A small masked image model, trained from scratch: adamw at rate 0.0018.
Rows from expert 1 of block 4 of the encoder, named by matrix and row number. Rows with one number belong to one neuron. Each number is 128 + 24 x the weight over its row's rms, rounded and kept within 0 to 255. All counts start at 0. Numbers have three digits each. After the name is the row's rms in percent of the matrix's.
# up: expert up (encoder.blocks.4.mlp.up, 64x128x256), inputs 0-255
# down: expert down (encoder.blocks.4.mlp.down, 64x256x128, transposed), outputs 0-255
up.43 103:133087106138108113086121132111101176111119100115115151099123123140147143138137161161096095142084162102131147181106105123158166106150114130138102164161112114109133119154167104134092120096147114128124122118138123098116101160131135135111128121125128105125121154120165106122099176133147149128109077101130101158139153099109151092145137087099113134156166140117139189115122123110101152156179144115145079125179111160148137130130110161106160116136158127112152101137126176108136143139164165159125123114094140085140114156133142106155124119124133080159115134070148152112174122140111145142128120136141125134124126106145092122112117081101124116131128128149110113108116115180141137095123097146082127109070099119134135105178140162152140112118160134116159104110107178127146177073125160
down.43 100:108129103139133147088163093107170158077122102128096153125114151151153114128100099140145139135179123157112149162100129148168125117116152132111144126115115202109105137155108113150109124168113088109099124142123133135153108153134161143116144082132102126159095078113124101139136171145102127134112109126133105133112130123146097148135116118093122112113134135126136100106140169175149146133115144145172134113146132136133135125068125158138163137084089146178136140109140177154130120059128134119133089135110113142111147152114140117132215143150128112133180086131134118102155138131151164095129095093117100142123114149155124165151157087165156137108143113085113117087118140178150071132118123153141123096130094157123132135149130127165103096112128129113119100119121139143141145107159128
up.44 090:115114080168117099101132092099114114152130108144149137121134099107133156153092121091115159147091091118120147152132144099126146155100100154094107106136154114131140159113065128081114136138148133136116106167151122173112129140109098143151120116135154099114149162105145103134150101095135118126104131098148147133138144136148092107189087142178158109153136153108081141109165102129107123145137119184102098135126134143122106133134149127141150147165145109095124119159126120139105139139124139087099115129174122111119145124071114107134075148109135188133150102116158089107165134080083112103103097136120144124108127143116125101070134155086130103113161149174129129126172094117070145105113122139106114127117110110155138106151165112116167145143127103093126108105154142098117128117096115
down.44 095:142182117117133137133171167166121097138112131113136145125113137170104102157074109145153084122176139149148139144136098111113115107127107150121140107125142186122109113140138090157144132144108126118151126134114141148075114128130133157134144144094102138136126095173155116104125128105036138129128149109120105139165152133119117151110127130135107136152113154189140128156118145198125117088128118090158130125103110087115081142081134123143178153098082128192118124168132160140127121118100135140155116151141144137133084117152132123130167136123138083099140066112117133156097152132156141168116113116141120135128111159140108149130116138150135148103096112127102094183105146130130151140119107117121114104145096156173146126125149138117114165100151087126130125141117101104138120111154076
up.45 081:157066137111179143124171157078116127138132079117150103137108104142115135163084136119118127140105151134096119099154116139123151125114136151132103085144157101119118115168170110106168136085120116120150148091119081139145144123101135070131139171131113098130136160149146123129107094111139100137105151118107106133096133126111118090095108137147109126146139136090094134091102112107054124172137111145124136124146118125135143084121133131144136103167175139119109162183114128130137144134172150126107167157149112099142102175173153125132130142124126141119150095108104110110134129136145118101135131106102148122136169160096123153155140151084187132140109133164118129105160125136127163128110104183084117087121150119112149126161182153117169155148130133128100122097150155139133119145156134
down.45 083:174162118124118133160134124158141094103086110141102136136144147130078125115112111136150109147170128162153130131165134115101145133127125162120124122110167247162102113139106114136121127125138152087130156142134151136132104107151120165131113143131151167124132084150131114119155125097023091170181101108103135139135092144157148139144109129120140134127105086122106085149155132143153123105120156128149092107111149133114118128071096104145121172101102139183153104132133180135133141125115100095113123148144136155135135098142104176105147110114156148126096131128114097115114136125102140152128099142143091127113089124133134134135143113166149174119129142102133104140080176133119133139113116135134129097117109162154111128145145134146128141117115119111165120130147099118124112093143089
up.46 088:119086135107153145120131162105127132171161100146169097144129088155119140137136140115137157102090111125127143099147131136123138140103120118115111098153131131096158142171147146073155168103126147151147087135163092150131155132091143078156128123113116111123141126136146136121141102108116111098136115096093102120130128133104113106103094159156091097161121161172119141081126120139090103150130113163104140113136110137096131081133135148146162087185137129087102158206113110148119133137147138097097140136156129136117109163142157098094115155126129146144189131109123116138145133112145079080141141112114156123114186163073153132127141193132165124136109084171117158116161107123133122135119133145111151103150154113113118144132147132108160146142151104118089142099153155119119107147139136
down.46 098:177170112111126113155157131149122126094084149129118143131133121126125118116074117123155146145181116163149128133128102120110133116114128173104127119111150222143111130134105106129126141179109118118137139150131129130117069134125117161132147150110166163099122101164135113110141113104041111145175127105119135134154131144137129181135142106091134139133100128127108111147133162173177114069115128120141090122111142096101117131079122118135120136101102121187128125115147158118120138128104107116132112144145139147137122089159099170128132113129143126107090108107120117120101152128124130177129100112160116122140093148119122121146160137130121156117112131124146098191091157148112165135150124127118094136119078188173144122127131145125109154105110081109146113157154072124125136107145105
up.47 101:144093108160110131087112100087130146101109134090148143097137136131123133124098153111135177158111145104160131133137140081129137115129096150127114139119122123148144157146096119145093136109141090117134119139140105111100100109144119113115134108137132084111123159108181122129102132106145137156107141123128129096096145101112170143193100099107151126134138129081101144156148059099116153131164149128142073128145128069131122117123139143164130123107151127138116110113125125106138126135137153085098115164135144148147147144100105093178097169120124143170136120115142126114194144164063141152124105140127100117176121105104083128111135089126135146095149146119128144093126128129122159144109079124094136122117093103089167108163113093152117142109161181153137085123156166110135158137094121
down.47 098:126088137143104125111145115114112115124134078119166114120092096179117128153108124124144109105124134088143151161109138173119152158121135163134180146119121130073177121166158146140152110133118093108113100104096119166139115115149152128105113141134125113153109136149158131125141152107096121169136086127117064146099092098161118107112086154175091121136148135144132143109119158094112129163111134080167113138127115100138136120117166161124167102116130130148110143159142159102131149117153155071152100129134119130120105190173138132135141135089139139129150133122101135156145100134111166118137137104129112168122149123114105086150158127120161099129108134148097145070139123128131102120118097111136169091139121112094116147158158105171143172110133141126130133063115156146150128100182107
up.48 095:112077147185138169121138121141119145146116115151187122117143106120110132129131158155129163120106134081147130149122129149107115154076098125114132110125125120134101150115153135095149157074129148131166105170124113098137086135118116104142103152160142139108152132137139118130118091078140109164091124095152180151107131125121088119148122152132134151119142172124133138161120151100093089118152096162121145129114135090077136120129136167127191105153119149110113133206115154142133119140185156115117089137160139145138126143110147111118133167099115169148163139118132103108128168145118100122146125137136140117133148131124110122117119133085120090151127141114079136107121143127118143168086130138103155118103178097156133082157149163137131104097141107110116069108158185124128139101115134
down.48 094:140137119120153104127143101137145129080131105157134162109131128136155157161069084142138116150186102125143132141092118104142137139099169151109173118122151190155134117140102106108139139155112167096112146147076128139172126152109090125140121126148126140177118104136138106122172104111079131136141125112080133146161078129124086137125122141133141128118113168117115117122125167144129122101103141108168132111139149153078150113068143122130143111121106109148157140118144158158117140112132100130126095182158108129149124152186084140095181067115090126087128121144120104156105171096134167117106102110114118149109100133096121093131152136126110145124158127141113127159099140107090105148105129141131136148149116120147143147152113136142133156127112092132095100118151066116124134126161099
up.49 097:184154130087131095120104131147150113085161122157135156112145110126142097132138134124109165160122111117125118105147154121134140107132126109102097130132066113136118110145111145110077103121128126096118129146160130092094111143179111129150116138129195147136120131163123093083106133153159144135122165113121153141157092115136135179091097122148142157098133155149141123146132115091127110126089099118132139076107140123143172091120136166102106158125144154157164085078075146127131091169114127147144151128121111117150141098123089094140128094110130143115129093119158120109167163103152142171173125139122112125143173134134121119129115123085128103152136124106133128130150187145104135124127105133111109152111123116169113124090113094119086142113142118137091094149175147139133161062103146
down.49 098:132114088128109109139123125125118151124127116120144116115107136158138160134139115110127152155115146125117130095091149096134118106158145132074103154151097167108089132122105148169125111124127171124131108144182191123125127107130161124162115130112162155128123105131095122132162125134094100140111127125083151081128117135136128123132108123148123115118144148109102074112119114138180132124102111153150112128129118146120111056149142159179150127123169119109108158113136147090123144147109150131075104184109132136070131144131155158146175170103096107103176078115127085142156095106130116101104127131092123130191119159141134135119150142109160109123129117157141159106140155108123146122114150149151156100136119130093102134144130134190110114075126123168074107112127159145124187133131112
up.50 125:095156124147105162149124150170147117102124133142095125155118101151131080123113140167146140109119105114114140119156097128154136101163143154154169072129143107123137098080159119132171110116110125122083131156136141161137157086133101146102153138109106112131131151170115138108112138168169159126157102119130148138158117141080098095062155111104102114099130140141184099134123137146139090111155099127148143083106100173143144124130145133097124113153102158106126133155116129167103117144096113176101155185119166092114097119144121122139145080108144064142129112131134082101122124152151119162112138114135151130099169104147111135134113122093101110153106114083125155166159153092137094095132143113098144144158151115160161114102120120124125130147143124171121097126121119129164147133142133
down.50 122:128096100130143125116125122089145082165172137123129093127130144122126105146140135141088123111092143132097136081134137140096178129124136144125119124109119127101178168118160182127140135122130118149150076090119100138153141149121151100119130140168176085090145137076151156154125136085123132112088113159180130115098117108116128103150106144144097094101144084140091132111139110091141156122150115111134170138139118089118118151152118133118119112131169163102086148115124091086109175125165122109119142109114105128129112175112154150125164116100123150150162105143127176121188105107109149125142160143108097132132125154113141119118125126130158125128134122148147133065137116136112112147088096137142128090120132124091081159194125149146156147109116120123163089116149162116103128120147174
up.51 091:123145131125138146145156173165140099136111147127092144125104137148109107114108174138104121110128123161101096131143108151133113133148154112180112102127153105131118104097137125117124122150145114140091156129096135166145131126089111155132115112161126110123180157130139174153131123140184128111162116129184163135127154163163117118078135168155086130140150125142133114131113152160130124123102118160128115089103086143127147165133136091129079147133158185123108143148090097139085134115154083098090143090136132112118080115151190150112100105126182131130121135116133113101128095105152120152128159120129141119086111152148130116107110119111096165140088131071131110171139136123108067075122162114139124073129134125149133121107115136106134111170140111106177110123132093135138129131156114
down.51 094:167066140132135125103140125095096113171138119157149094119138127128121118127135140138071130095094142094100143149141158148183170126153085104136099113107085103074089150116127129127143103138130118116123068096129109113104143136140165108129162132140139119118081138090121121128104119125174114118102139158129103148083135098105148146136098166134153149111164101130097109124114124103162138138147111146101087158145124157144137110186131158152146116177153132134095111114150111081134168127144183139141169093116104106134171149110148080135126150123106152129145127133175137114181132127140148126145153166110168128143146134136106136126101127115157109125139140118143130069146121133142156104131120117109141125131156090088123148163123111150153140113113170110130123087107160103153126129073147
up.52 108:078110121097115104141153117130110104139101114123107137140118113113085141128102093133156129108138137141153155107118124125117147140149102130076163116121186129125163114146129137147115124101163148134132103119094140138139101144086136122139112128095100095111152146109149146172121133118141094155091151140149156136120143128126136073154135139135132094098130136133129142120147145146099101165157102137157103126077124076086103188128173059151129103114123133199109102172106084137106109091098160138152124125097144117178136159111102101139110125086146128115156102163102124105132107111111154118132117183125097160125106139132123120106153130130164131102150136132120155130104075122106136113160119155124123139160089128108183136150093109158183131123126134102159094123133110115122099116122177
down.52 104:128192137120110153139085137165144119102114139097113157146125112134142169121133104173106055121132124140155146111128091142148127124141165159149151127121153166122163116133173131120126105119107143156114139105119113154137146108111156164092092102115109140121132106140122155145127120146092158104168099121093134127156094126108146081098146128108116124173139122156159133121113127119106150145139149071128126142091116113158099153077130077083115112116084139141136140140168126137120120149102083128122095121148163119140124118160104191146145084137190102151110141154095126164101104122098173150099121140106082119098157096129115117129137123143117135118099113105150114156140126127174104106147129131152143111161103111139093139144159108133150160129154109155174171147126105143123100158159142
up.53 088:109154140163132115147136114138173133120105116136147118174151130115090119145106086115114131146124108084084109091139122105075118108112133149120116110111154091135134155129127109086088119123149158143121177165114101133155140138087129086118119154176119085126148184122122128156141102073163094149129154139145198132119120138139126098172118133150130111148118120073098145159144079115089159168141105158149146143099124109069110151133151102148082114168159151108131090174125135142117063115111120125142133144149131127167123127127127130147086107080130179132104144154115100126106125137089146119126111125144128131083091157121133114142131160111119117125135168139124147113093082111104135127120108173133106131126146134137153098111140121101149146152147089095163115133131129133144119112113129
down.53 080:166161126091096135117127116174114114127133111127132148178115129115122105122066111139133089107178160148134117117164093111111110119151120167147122097114134159158118120110089114108154117113106151117160124115094135159119143130164135115092080127180098184106149107185161150145156119107121120109127160078123113139117097117109104104123103151181144111154090104155123097162152112123102121123146126104139148111087158085122075143084123111124151149170084134147135159168131114155111119126097115113108144106157152155127122152138146127139172117085155110139159127138133119157094141104133130116111114131120082105138096141115139151137127117176124143066124101106164164138166159126126135102093149137139131116144116160149130128144108106129144180102133120162131151137107110105116127179125107
up.54 094:122124161130102160133093129151085154150124112148156126127071155129115121126134135169087130139096146084184102120092133090133136072103108112125120106117133093115137128121156158146108124123104125126148123133125124131110114093132195130097162130145137122068166172120124161138117109082141116181085116141107153096127120124092165096100102111085115134126137088164174126128114140109148149155151103137138129126131111121099099148146130090095123064113146146113128114160162149124158081180130159198097115100136144102143104128149109104142142132147110112149109129145162143128122094170153158108144132154112111131103111107126109133166128121131126108151114113155149119114122135111121158120076116106143153116139148086107126110145145136109127148068140154120124153165124175147162141129147137
down.54 091:106087133138143123119109121102148130150162153131130102122133102091168092141176132146072178124087146095089132103131149129139127131149147083119107147156091079099118119107109161108114130117123127099133109125166130099180146112116153092132128127146144118157122172100124112145140152154201127112115126164114138110105125103111146123112112119118155133113146118104146122133150099113132131157101122172108130139148127154149160119195107141127082137151174126063123114090113105117126144139137120110092134127120135110114156149088145110101111152118080128172145161147138112112163082128109101093134151126110161116143157134137139106129126126101140113162180134170152142074149112114139115116143150116133146156154162083098102146142127141123134079141123164144100136119111193126099109144093144
up.55 115:171128106117160115137140135137143118127114154121076124126115149132114110125133159123121120101161125107071131133118115107156149084190098096109119138134101112121137077139143111113119087164163160137138155116131160115134157140154137129126107124166130126125142139167053111141088167144153096093136149103131105106134116105145149170096116150140129150098123103126127090189120127147116168121178137113128113110168129145183131133121138118162071179130143129120100086067113154110120141074141133117137157112115088116115141140125106116114136094135123130090138106132159139070117173115137146141153132151151107090148117130130121147114074117126172149138122139115151090162075142132161159140131132169092072121105119140138103131142119152113106121161140106134103139140117118146131155129133103
down.55 116:109089098149116140099116123098123153139126110153115095159129151114091113123149174108074174099074184084102108127114147109117163115128101121148067126139108128138144121133104182144109104138127095120155126108151132135135130123136155074152093136153128144138130115099112170134105100156104152131115124139150157096108110130098161113106095119125151137130127120111155134129131140125153129158130138175119119112134143148122115111191110194120111121154170115130108105135110114124160128160142129121126159099096116125069152140121145096113146197111137158165152115119143157156115102163125122150129118129131091114156133137154138153146124134112133121130146136128094133078151123112134139137110112148138178092109160087109073137165098131149120110099144149136083137104127184185107128125087129
up.56 090:093138129147142127140101121142147154140130162119128125172132094133139149110164135113151119154106126138100161111128143131122135160070158126148097111158116135102125125107127148103120122127147122157101131186169126148099154097100106155121154097111129083118159126138095126123127138141130118112134092127111108106139130141154080107130094131177132136179095159123097129063119097146088133149107120165075101101140132150123135142109128080133126126133136133076130133151136119134103130149140116091133139110184108116084139097144152124115081117139133160142118132119116095149119100082107100086103142097151161137072163124124160128059166176108125116150127131177127112163192111151123113110146152129147146121142135098140127118097127097074146149161144103119134185143120152141120111152137113
down.56 095:146160109100146147142142149161125094128115181106109144131141124133111102102112138102156145132147114154108118110181127112118124139121071153122105119150135182149087094123088076116158121176110095141141107135133158118117097139134102145151180139091130130119134091155157110102128161138068135119139163147162132115154186151094138197151141115126131135138107108162093115141132155206160119065142091135148131123097119085114098134127111124155141135122119142183102113142112133137127134138121130125142153142126126134138133082109148132135102149128129137107108135104098127139088173132127088187119098124132130130157139158145129140114132140113096153133126142126109121177118145113112172144131114111102109127140127157165127094092135143113110111163109125101136097147134066094118095124126093
up.57 120:120098127167132088139180168091091094128091101170141119123129137173103136137111112126135162155133131105157164149148127135103159153161121150115163124126152127104117089172145148141147134112122139113176117110111134131138126146133099138121148185151151150163130126137129163141130115109135075135123166124154182152112102100149100130136110120129094132090143129081105130139096132089118116150157113135153123138105088107092127132129154104096135098152147144154094128169120136108120138107157152143140129151130130077134090152132139107156170096102117110111155080184096127085133113117126163112151128091164155115132100162125082158149128135081164136122101142121097130106097098145102145134132077144146117173112140137125159145185124145158149131119115131114114081109159139121173145101145124
down.57 109:149180117136112151152119108160137104150126097104100156142127153119097133135120122122142077128159129124104112125106135108119116139149158163148153127121165191174137160080109157106108086147122146124111143130099163177128149110097150125108095127152131157148182111134124139165137112150066146134136111129113151105157122170113089105123114117163125115129081102128146102093147124148131171120104090152131131125120140124128110154097131116092125152123103125124106155157152117142091125136105110133115125157146136118126128131141096161117161091090153135133106098088117116139138073074141155152094129149119086131102088147112182113123127141104126153105149102129149111167130144103115112149117127128166135081136139137176069137139121116102155181109138065115147146169125104151124110121171108
up.58 093:098158135138139173145095128170154119124167160085108145149093122112148130096145152129109096133105106127089155135143107121136087130073131134154122109125168115138130113082123126089148099153125143182110170156120127141102125127132100123125153106126136098098157129144098141100104168143132110116132162134128135093116171108137125095127177122124135137146089122133152117098093135136077146133094121153091152138120162140135117141115154098086099151154109144078138119138135108164160107140129107135125173096141132125075133093147125158128103131176133132147085144071121129156094104118135091110118170092136137125128133107138148099087143142121110112142100140141147108162168175121135114102075164107151136072113144104129143116105151126066142094159111112126141164147145138149133145147166109
down.58 087:116161106146160169134106144120147094088162159119114157166184142131128108138129137123118124143136128137110139077190176103119121129113086139145105076130097174135122111109098101092131105150130095112146134133146111116109134161144102130141115113125147140112114097109141109132119120098089114146155196145168117109116146096114119140108141110108134124112104124182129122119167110148131130107084156125149184116118115113116148155142121091127129155144127155167120106095136107184154147135063093113162162107137144134135139074085114119141134141128136152147131149177131143128096151104103135162138127111112113115146123135184146156118125161134083140131136144137134135130153145083126094135122154127137110123119106097152138156090141118142103059166096127120155096145139142126088072112111132
up.59 100:109164129109136105123108127156115149142106096172122136103113117114110114112147118182109194152097084115161078142145133094145108085110128087107137151153112106162078074158152165107095103107105099113138120097136144123136108111135145105139151149120144146134138124153081136115116133123134132152095140107114148110111118151118171148082084102099135114108154129127159099144131142085139128127121121110161139085125140143124123124125137133148106104135119172160110112142091157166130090150183094157101140155105149109148142173108105080141134140118135123121177075132167122125141151156168125130138119174088118150144122111131119187158100106127147111161135097104091152125136175144099138106107124166101129162152116120143122107135113118137104135135145172142119133144143168122116154102125172
down.59 096:145131113153110095126079119094137159124157131145128138120097124133127103127143078139085157151114126104141161120091123128093191133144156156115133143120098139119130106116088184121136097148172140109134152151144144156161142154134139112139100169117157166123157111129105129116153146095127105165129082125107172123148042157132163078120102127158106102117122130095127077121137161115142123152120147143121109119151110159129150137120179141111111129149159141125119125132155152124127152162148095146064094185132130093097098118164121132138142091100093134119121092128087114109170091109115160115114156136115112144152104127114103122133134127101149109174117121132124121093139125141116122124107111157138146161102136113094102143175105160158129153116142120158098135124124162171101157132159095
up.60 089:122079162121136139141121145149130113131165163082131118105095142143143140122118121145146096167084140100106140109129132171115082129101086158121103123139135111117121139116122056111134133118130145163118134161104141105121103130136121080133143126110116158137131137142159085150144143080148131122107089126105100119144142096105129101116159093142110157132143139172130163128101117142080147115159096114105140130109129153086127123138156108102148140150128121120170086162143156151137129166156187170164136107117138140134105108149126144140104106140085111115108152091125146126133147130133137100145144113135140118136166116138165108117147112117085129143094171161177129130062156173135153138119129125123130162124171168139129104118128182099144081140133111102120079157132124147152064081142157
down.60 084:093125121143127119108131097138140164071135138132136172144175129134187158152133119149157114176153146164166117118139147115177119125143157134100118149143133192138076138157096100117110158116131192122147122147188140088146104123104120151112119109139103146130092098123157086129133124108127100131150152096123117132124143122168099140138127137108186132131133137095133099121147091172122105094115182125158165103116157126133134131052095093142113126119103122115145152123113145137102140085087128124133112136165131147102152123096127116097174150134133124127167118150131130119146171111111136118150097095174137130147075101103118155110130145153113130121152117106133147141089161098139130147147145131129102124119097131118118148105154101122114066093083129151114148153134111123114125161113119
up.61 083:126112130134157138108148134087127151151111111144149122144114092143100163148130138124134158153110114119104121120121118138132120131127134115100113086133134116108093118121124122061145129116126165170140132130145126121133125100115120110129127129122113101127148163128147138092131083116136071118115131131128152130099165113160073083143102183156112114146139181098133106092136094108060117143128099175120121098132113150123117114125127099161149122158144129103107131193107114136106115130167139135084120121206134119118104121131126159105104145111138164130143098127142088106127145106104099083111122134106184112104121123125106163109126181082146106144127150154104144122164123131121136133088161177119181109160145093113158092115177080119160154158108122107129156122139165122124115181133112
down.61 085:173163099134101133151120106163141100110111138115140153102128145118079076111089112142142117146154117179138124122159103118104156105116092181117121120134168197156099107114109101116166147158137078126143129127116123153120096116154112133089182166117123134121132096171151110086123142105059122166142134113141145140161132144116154185156118140106148121146081104134138106168135150148129122055138125100141132105075152135097122153097133122129134160119100148168143097137136138135143149128123110128115121156153139126158127070140100146140105134119107099148109078119105117103090172161119139193139105121142126121125130119127112138103130109147115149141140149113121111154126139127099140139117114106110113136139118170165142096122114160133135157144125114102124097121163074098110141135145113
up.62 095:101105153123143137095114151092143139148144113142177107116140151158141136145096127101120170153104126107114132061133134129114150136145091126118125110154104125116093127163136155122160129079097160127176086147134126113155148118123130085097112141156110116124133142131163120138151100100129115156104133131129161156088148123118119133139078154153111154162109142104122093138121102113084120185136099161115147111131105075117134100144154129105170126154155135136130144193113117123116109154152164132088140160134113095174098124128141075123101166111120153136199116137087127176122163133140072068127123100116127112152105155079145137172120178103151123146115141139105176096143123138117143131100113146133142136135163126123128117147162121108122168131135138117123144092130152119122107116134155
down.62 095:169135104130101075164138109172095115106087137118144143146127152119108129129095119120135114155165129162146117131139117133119131126102152195115144150119143161155112126107099130105148148145123145117114131151090114122143077128130113150119144148133128137122140110181147127159142128096087109137155096103091117102130116133137123149150108129137133114130097089104097119143137134128109124097116123109147112141132142091111139116051117137150118146094086126159134142142165186093112137129146150131126124123156154159150151121171127174140155078091118087090088117108104103139122165135117155143101101106151115136119089128098126105124169136127122164068137142122136131172099191128110143118084132120131128097156096174148134109151120123147155178112129113123142145156127070104157128163165078
up.63 112:095103133110148114152111122136141120165113128135143138109111110112102124118108102139155173131129104119118155104134116131123113146096117130073142110143162123120121129098119095076132119099167135158111107111153133142158125134106123106179143098101114126127165132110107133131136107105134112130125101128105119134142165170114110124136148145153128112151132120203108136098161159136099095143115121162105103114124127131083113137148117085149143152158096097143170086148153109145099086113111144151123128123147129099159126108111109117095096157142080162115178113149141079140108164089130083107107125116085178137131136123101179140069145157117099123109146123164116133167117128142086164114177121156091159136135121107149167119134128093116159101185153138122092147131173109115108083118113159
down.63 114:137154106092122122174145178134124167110102144148121148133165133134118121134115119176135092139165128155172113112144106097103106076133124131092121133138142174129094120152102110133126133120106145138172104125155119118117100138117122159116157137071130138078106096106132116131139109115073126142126158107083165139170129137113159163123133113094112150170141140154125130137126126207138134100158121069142098134087100115113104131101129115143136137146102146169129102105138136097139113134083109134153108124146154091160093078137146153143108149152153076084140098135125121154097187130136134189124123131136150125134117148126106164136140126129089151113133105110114101185096154120103151133137124163097115167133093150147142158142160124100113154140108112148148125142143092113144147137131098
up.64 116:108123140153088149155090116126093146152110120108115117142110159105123103067143148128090156134134142134176055151152123105157121102106130117169097145108107114151111127110113169132140129139101107128171136115110101105115099111127145159099142108140139126066113144101138161138132124154116148122114133187119141070063147126089148123129100118053140157132110089128159141140143125103137164111129102140120122136120140119167130155135104116091101124104128151107142116103155113122167107140150110141114106120098147106132134101123114148163151138169158108140101163136141154110136118213143130172101108160128118127133115079128105126200152108130080117099140150127164123109129131110143151122103118103150151135147155105124116098114093122132143130102117141123127125168116159141130165171119128
down.64 127:079081114139098127104097116086098142169138110098113114114115119121132178135157176112126148137111133110124104134107139118146102141095125093160101173102092078121134116120141204109125131112114092107142132103106128140143148108136134112109133113138114148145125157102138171117110118192148144144125137164117126101075159115144109129130109134112137142119122087139133162138118144126118130169122113147092143139170127119169144134169131165090100117138127132102155171106110116135164093117164157107128144123087108107116135144104135132119103159181145160143154155142114173161120091164128131086094140126134138129157121119099119128157161130128107080147129146143099156081149120124150141130132102112163145128132176059129131098110140117137137134146128172111109135105083203138141128143111131
up.65 126:160159096134137144122134123132113125157098131136113130125146137132148150125102143103140066068156143133093094117114097115111113114146137121142119114131133111131122140154127105111095110169122136168129167154074141110120138179122130109156115135180132133104139140168130131152105155110152109090132134085164112122125151100123127141134134160139123158088116114126131135161103134162126167098116159106118117152154138143151103126121134145114090156112130137124111142087129134116114137075154088072138167085135120168110138133114119147091132082126148120102095138113148157095097148106135129139146150145157070070114086147142144107126098120163154176132118137134155095158110105147153120151094148141150082101086102177161074106122148181112147122139106084092149140126114093150155125131129100
down.65 126:120111111175106141049117136111115133132180118124136106157111157130144115131113149115080128115086178095118127141118133130184129142121075120188083097113132174157135133103136149138110116118111099111123133146124144152109149100147144089131109131191097182157122128120144124105108145142077147135132107102161163085112145134090112082127125109148137128106149134104127119124129134089131113153109144200121146101130124124147102117169127185119156137134116107109111146173132098150136142134119135124128138128109126147096113171120125101112159166133138140169141119124127129127142081155140122119149118156129120115130143150167150128152105140131146143139125118127107160078170111125147121120135120130153179096119178090144088128126108136121140076103137148126103125095086164165096108141094110
up.66 092:114124125100141111169109122149150130147153153117151123129091118119095138111102105108145130158123116107080146111113136143115099121104120143086105106123160110133185177103117113112115113147172132134063144159144152161118136104062106118143115060110143131145146145106124126148119097111153123077127089116115132116142122146129135090121184136157124124171102128183103154088141122120090130133151116154081102143164120152090124133138141089125137114135138120122122102129148112138096102130130145132131121106153100121133127130118105171111114123161097156107103143101131099157120140090142107115081113118147143123111146134107147089092162153089080167096139126164170142160088124147104153137153125152148153104113114133148163121136132126076138134165149091140117163186159104152127086143116148
down.66 091:127106131085124103167149149154136134138130154138125128122162147112135119119106123134162107119121156163151122108186109098155097089164124131137093111148131145143093138132114096126137160120099156124164089126147116098077114129093132165138131112088103126119090118103138075137146114144109150109133195075124096114151151141101142162127125124097145153148113139180135115138116087200138102103144111103130123140100149092158113118136101102167110140149117116136130127140114077112140121142085139172161133137122158116175130101112165109134110178137130099103151121139149139178080180140148116162131140136140161119154125146143135129123137131142092149111132125106147120174107124091140189155139139104100089130145106116162139151119130101098093145130103132128118127125132097096131108158079093
up.67 094:106111107146133119115121098102118118162129107161179128122128101096120135163110118118126177133105089107126136150140164116122136156098103153090112086145151114143142175095091154057123126128147132134107105144150117148127114135105110102150120111123148116109142134096156118126146094087136091157116107115144150133129141140129081110178117154167152114120136140148102132091159155130084120136102111197097135131128150124119098114148140155144161136164118098102121120177117111143125135121127131113106114123166131109127163125075122101101095159112125189122151097109167081111140133100114099114121111133090154142111147139129165106063121177098111109122162137155107125118177129131090133125107110124106152100128124087154141105164150107125167148131135115080104108121173149091107148124093122
down.67 100:136160108118135137169149186161118128120104116136165141132126138161112121143070097141162097144173130151162135146146092105117109109131123164103145099136164210124106119133128101137144138127102129131150127149126132123088118128132132155142148143082107141134124093135134096104133113111021119155133148101125122154167146144134117148115142126128084147145103156177115130145121155172137121089120133096161107122095114107097105138084148112149155133123079119174121139162156146148113120128098106145152111143153153114160077100154129155135147138137140091083124091107118125155082153113145125174130116127139152154134100154125107148131125147132111148121100117141101087195112152128098156134112112130115107129118098153155145137131160142133105172110121100129137126132134089113141133111159091
up.68 110:183129132143158089096133127100137164107131172130108154123136146111102155149155151133102124149117142110098128131114145122129127105134106111082141151126119129124135131146106147117129111166170143107174103158157142082096083138185130121121074098145186124092118116153113119099122156101135132127134153137131135130122118073151167153157113104085137130108135099137153097156132093120119184109147157101114123118139140118154123138135135126155118120130133106127129061066109135081148111117123154131131122132121127125136140127110143109151145149124081137125119082108167164104148151131111154153150134139158078095195133105162111141112096133096164163121141126130141129097086172181138137149125116152108119156096090140097113164147122112135092132088107099152151146162143180148128145123124138
down.68 109:152112099155159123116129136084183118104142131118127142130141110133112113153166097131094165145101111109080141108134132162136145137120114137092121134141130136092128154136133171149128096166138078100143097101142138128159124139132144080126116151124162103160103118108143136124139129143120123159110133145097108095129073114155147140120089136144114076147133111109148138118119129138116177155119128154126138141139112118112125130141147161145155127133179151112066105112118132108114160147168104118173118147146087108103129145099157108123162160115085103122179114163113169112166143140142179113137118140101116155169164141125120124140119157117142112165113103128119135058119110122146097114080132145107158068152116081100059172169121112153146119101136127126110122103150167150122135100149132
up.69 105:174080124152127126099095107087110148088098156095120163111142174118133158123109140109150123164117138133133130129128129112138126129133117141147121166102117135135125165135101126155090136153120090118138083150146100082122093134141137132115126110105141118091082138102140113126122170120125126155124141132129115093083136063127168137192120086050145135149129083100116145148136082117170176130147156108113091153163138103158122137115121144154138131089142110135161139068168165099174134109117156118113116114118144174148142125130115094181136140145125140158108142141138142106171119161067142137139106138118110128175110093137113125130136084138127142112143150135157118086113136167137136138130092090104117146096113122103150143123129127169123132113113174152149128130109148135146148133110145
down.69 109:125088123153115137097132165104134112140131098118135110098128126185120151155138109131110123119106127106127141120114131145160138149096119112147147131135125136064137141164170160176154127115118076130120094094112102144125120144143159102105146136158105108142095127113136161121135153125107138146123104141115079121089108094162157111135105134149088095136172111115121140142112154093120104182124143121151139143156104087174135147146110157128151098126125155124116154174112155098145133120165142093157120108140090125134085175130167088133172169114134125124171135148152171138129131152125151097157116114117099158154157124109128130152142135138153116146085103151091150071121123131147087097079078133125165078129119091093101138147152105159122145109152166130135124093128173126156113134141159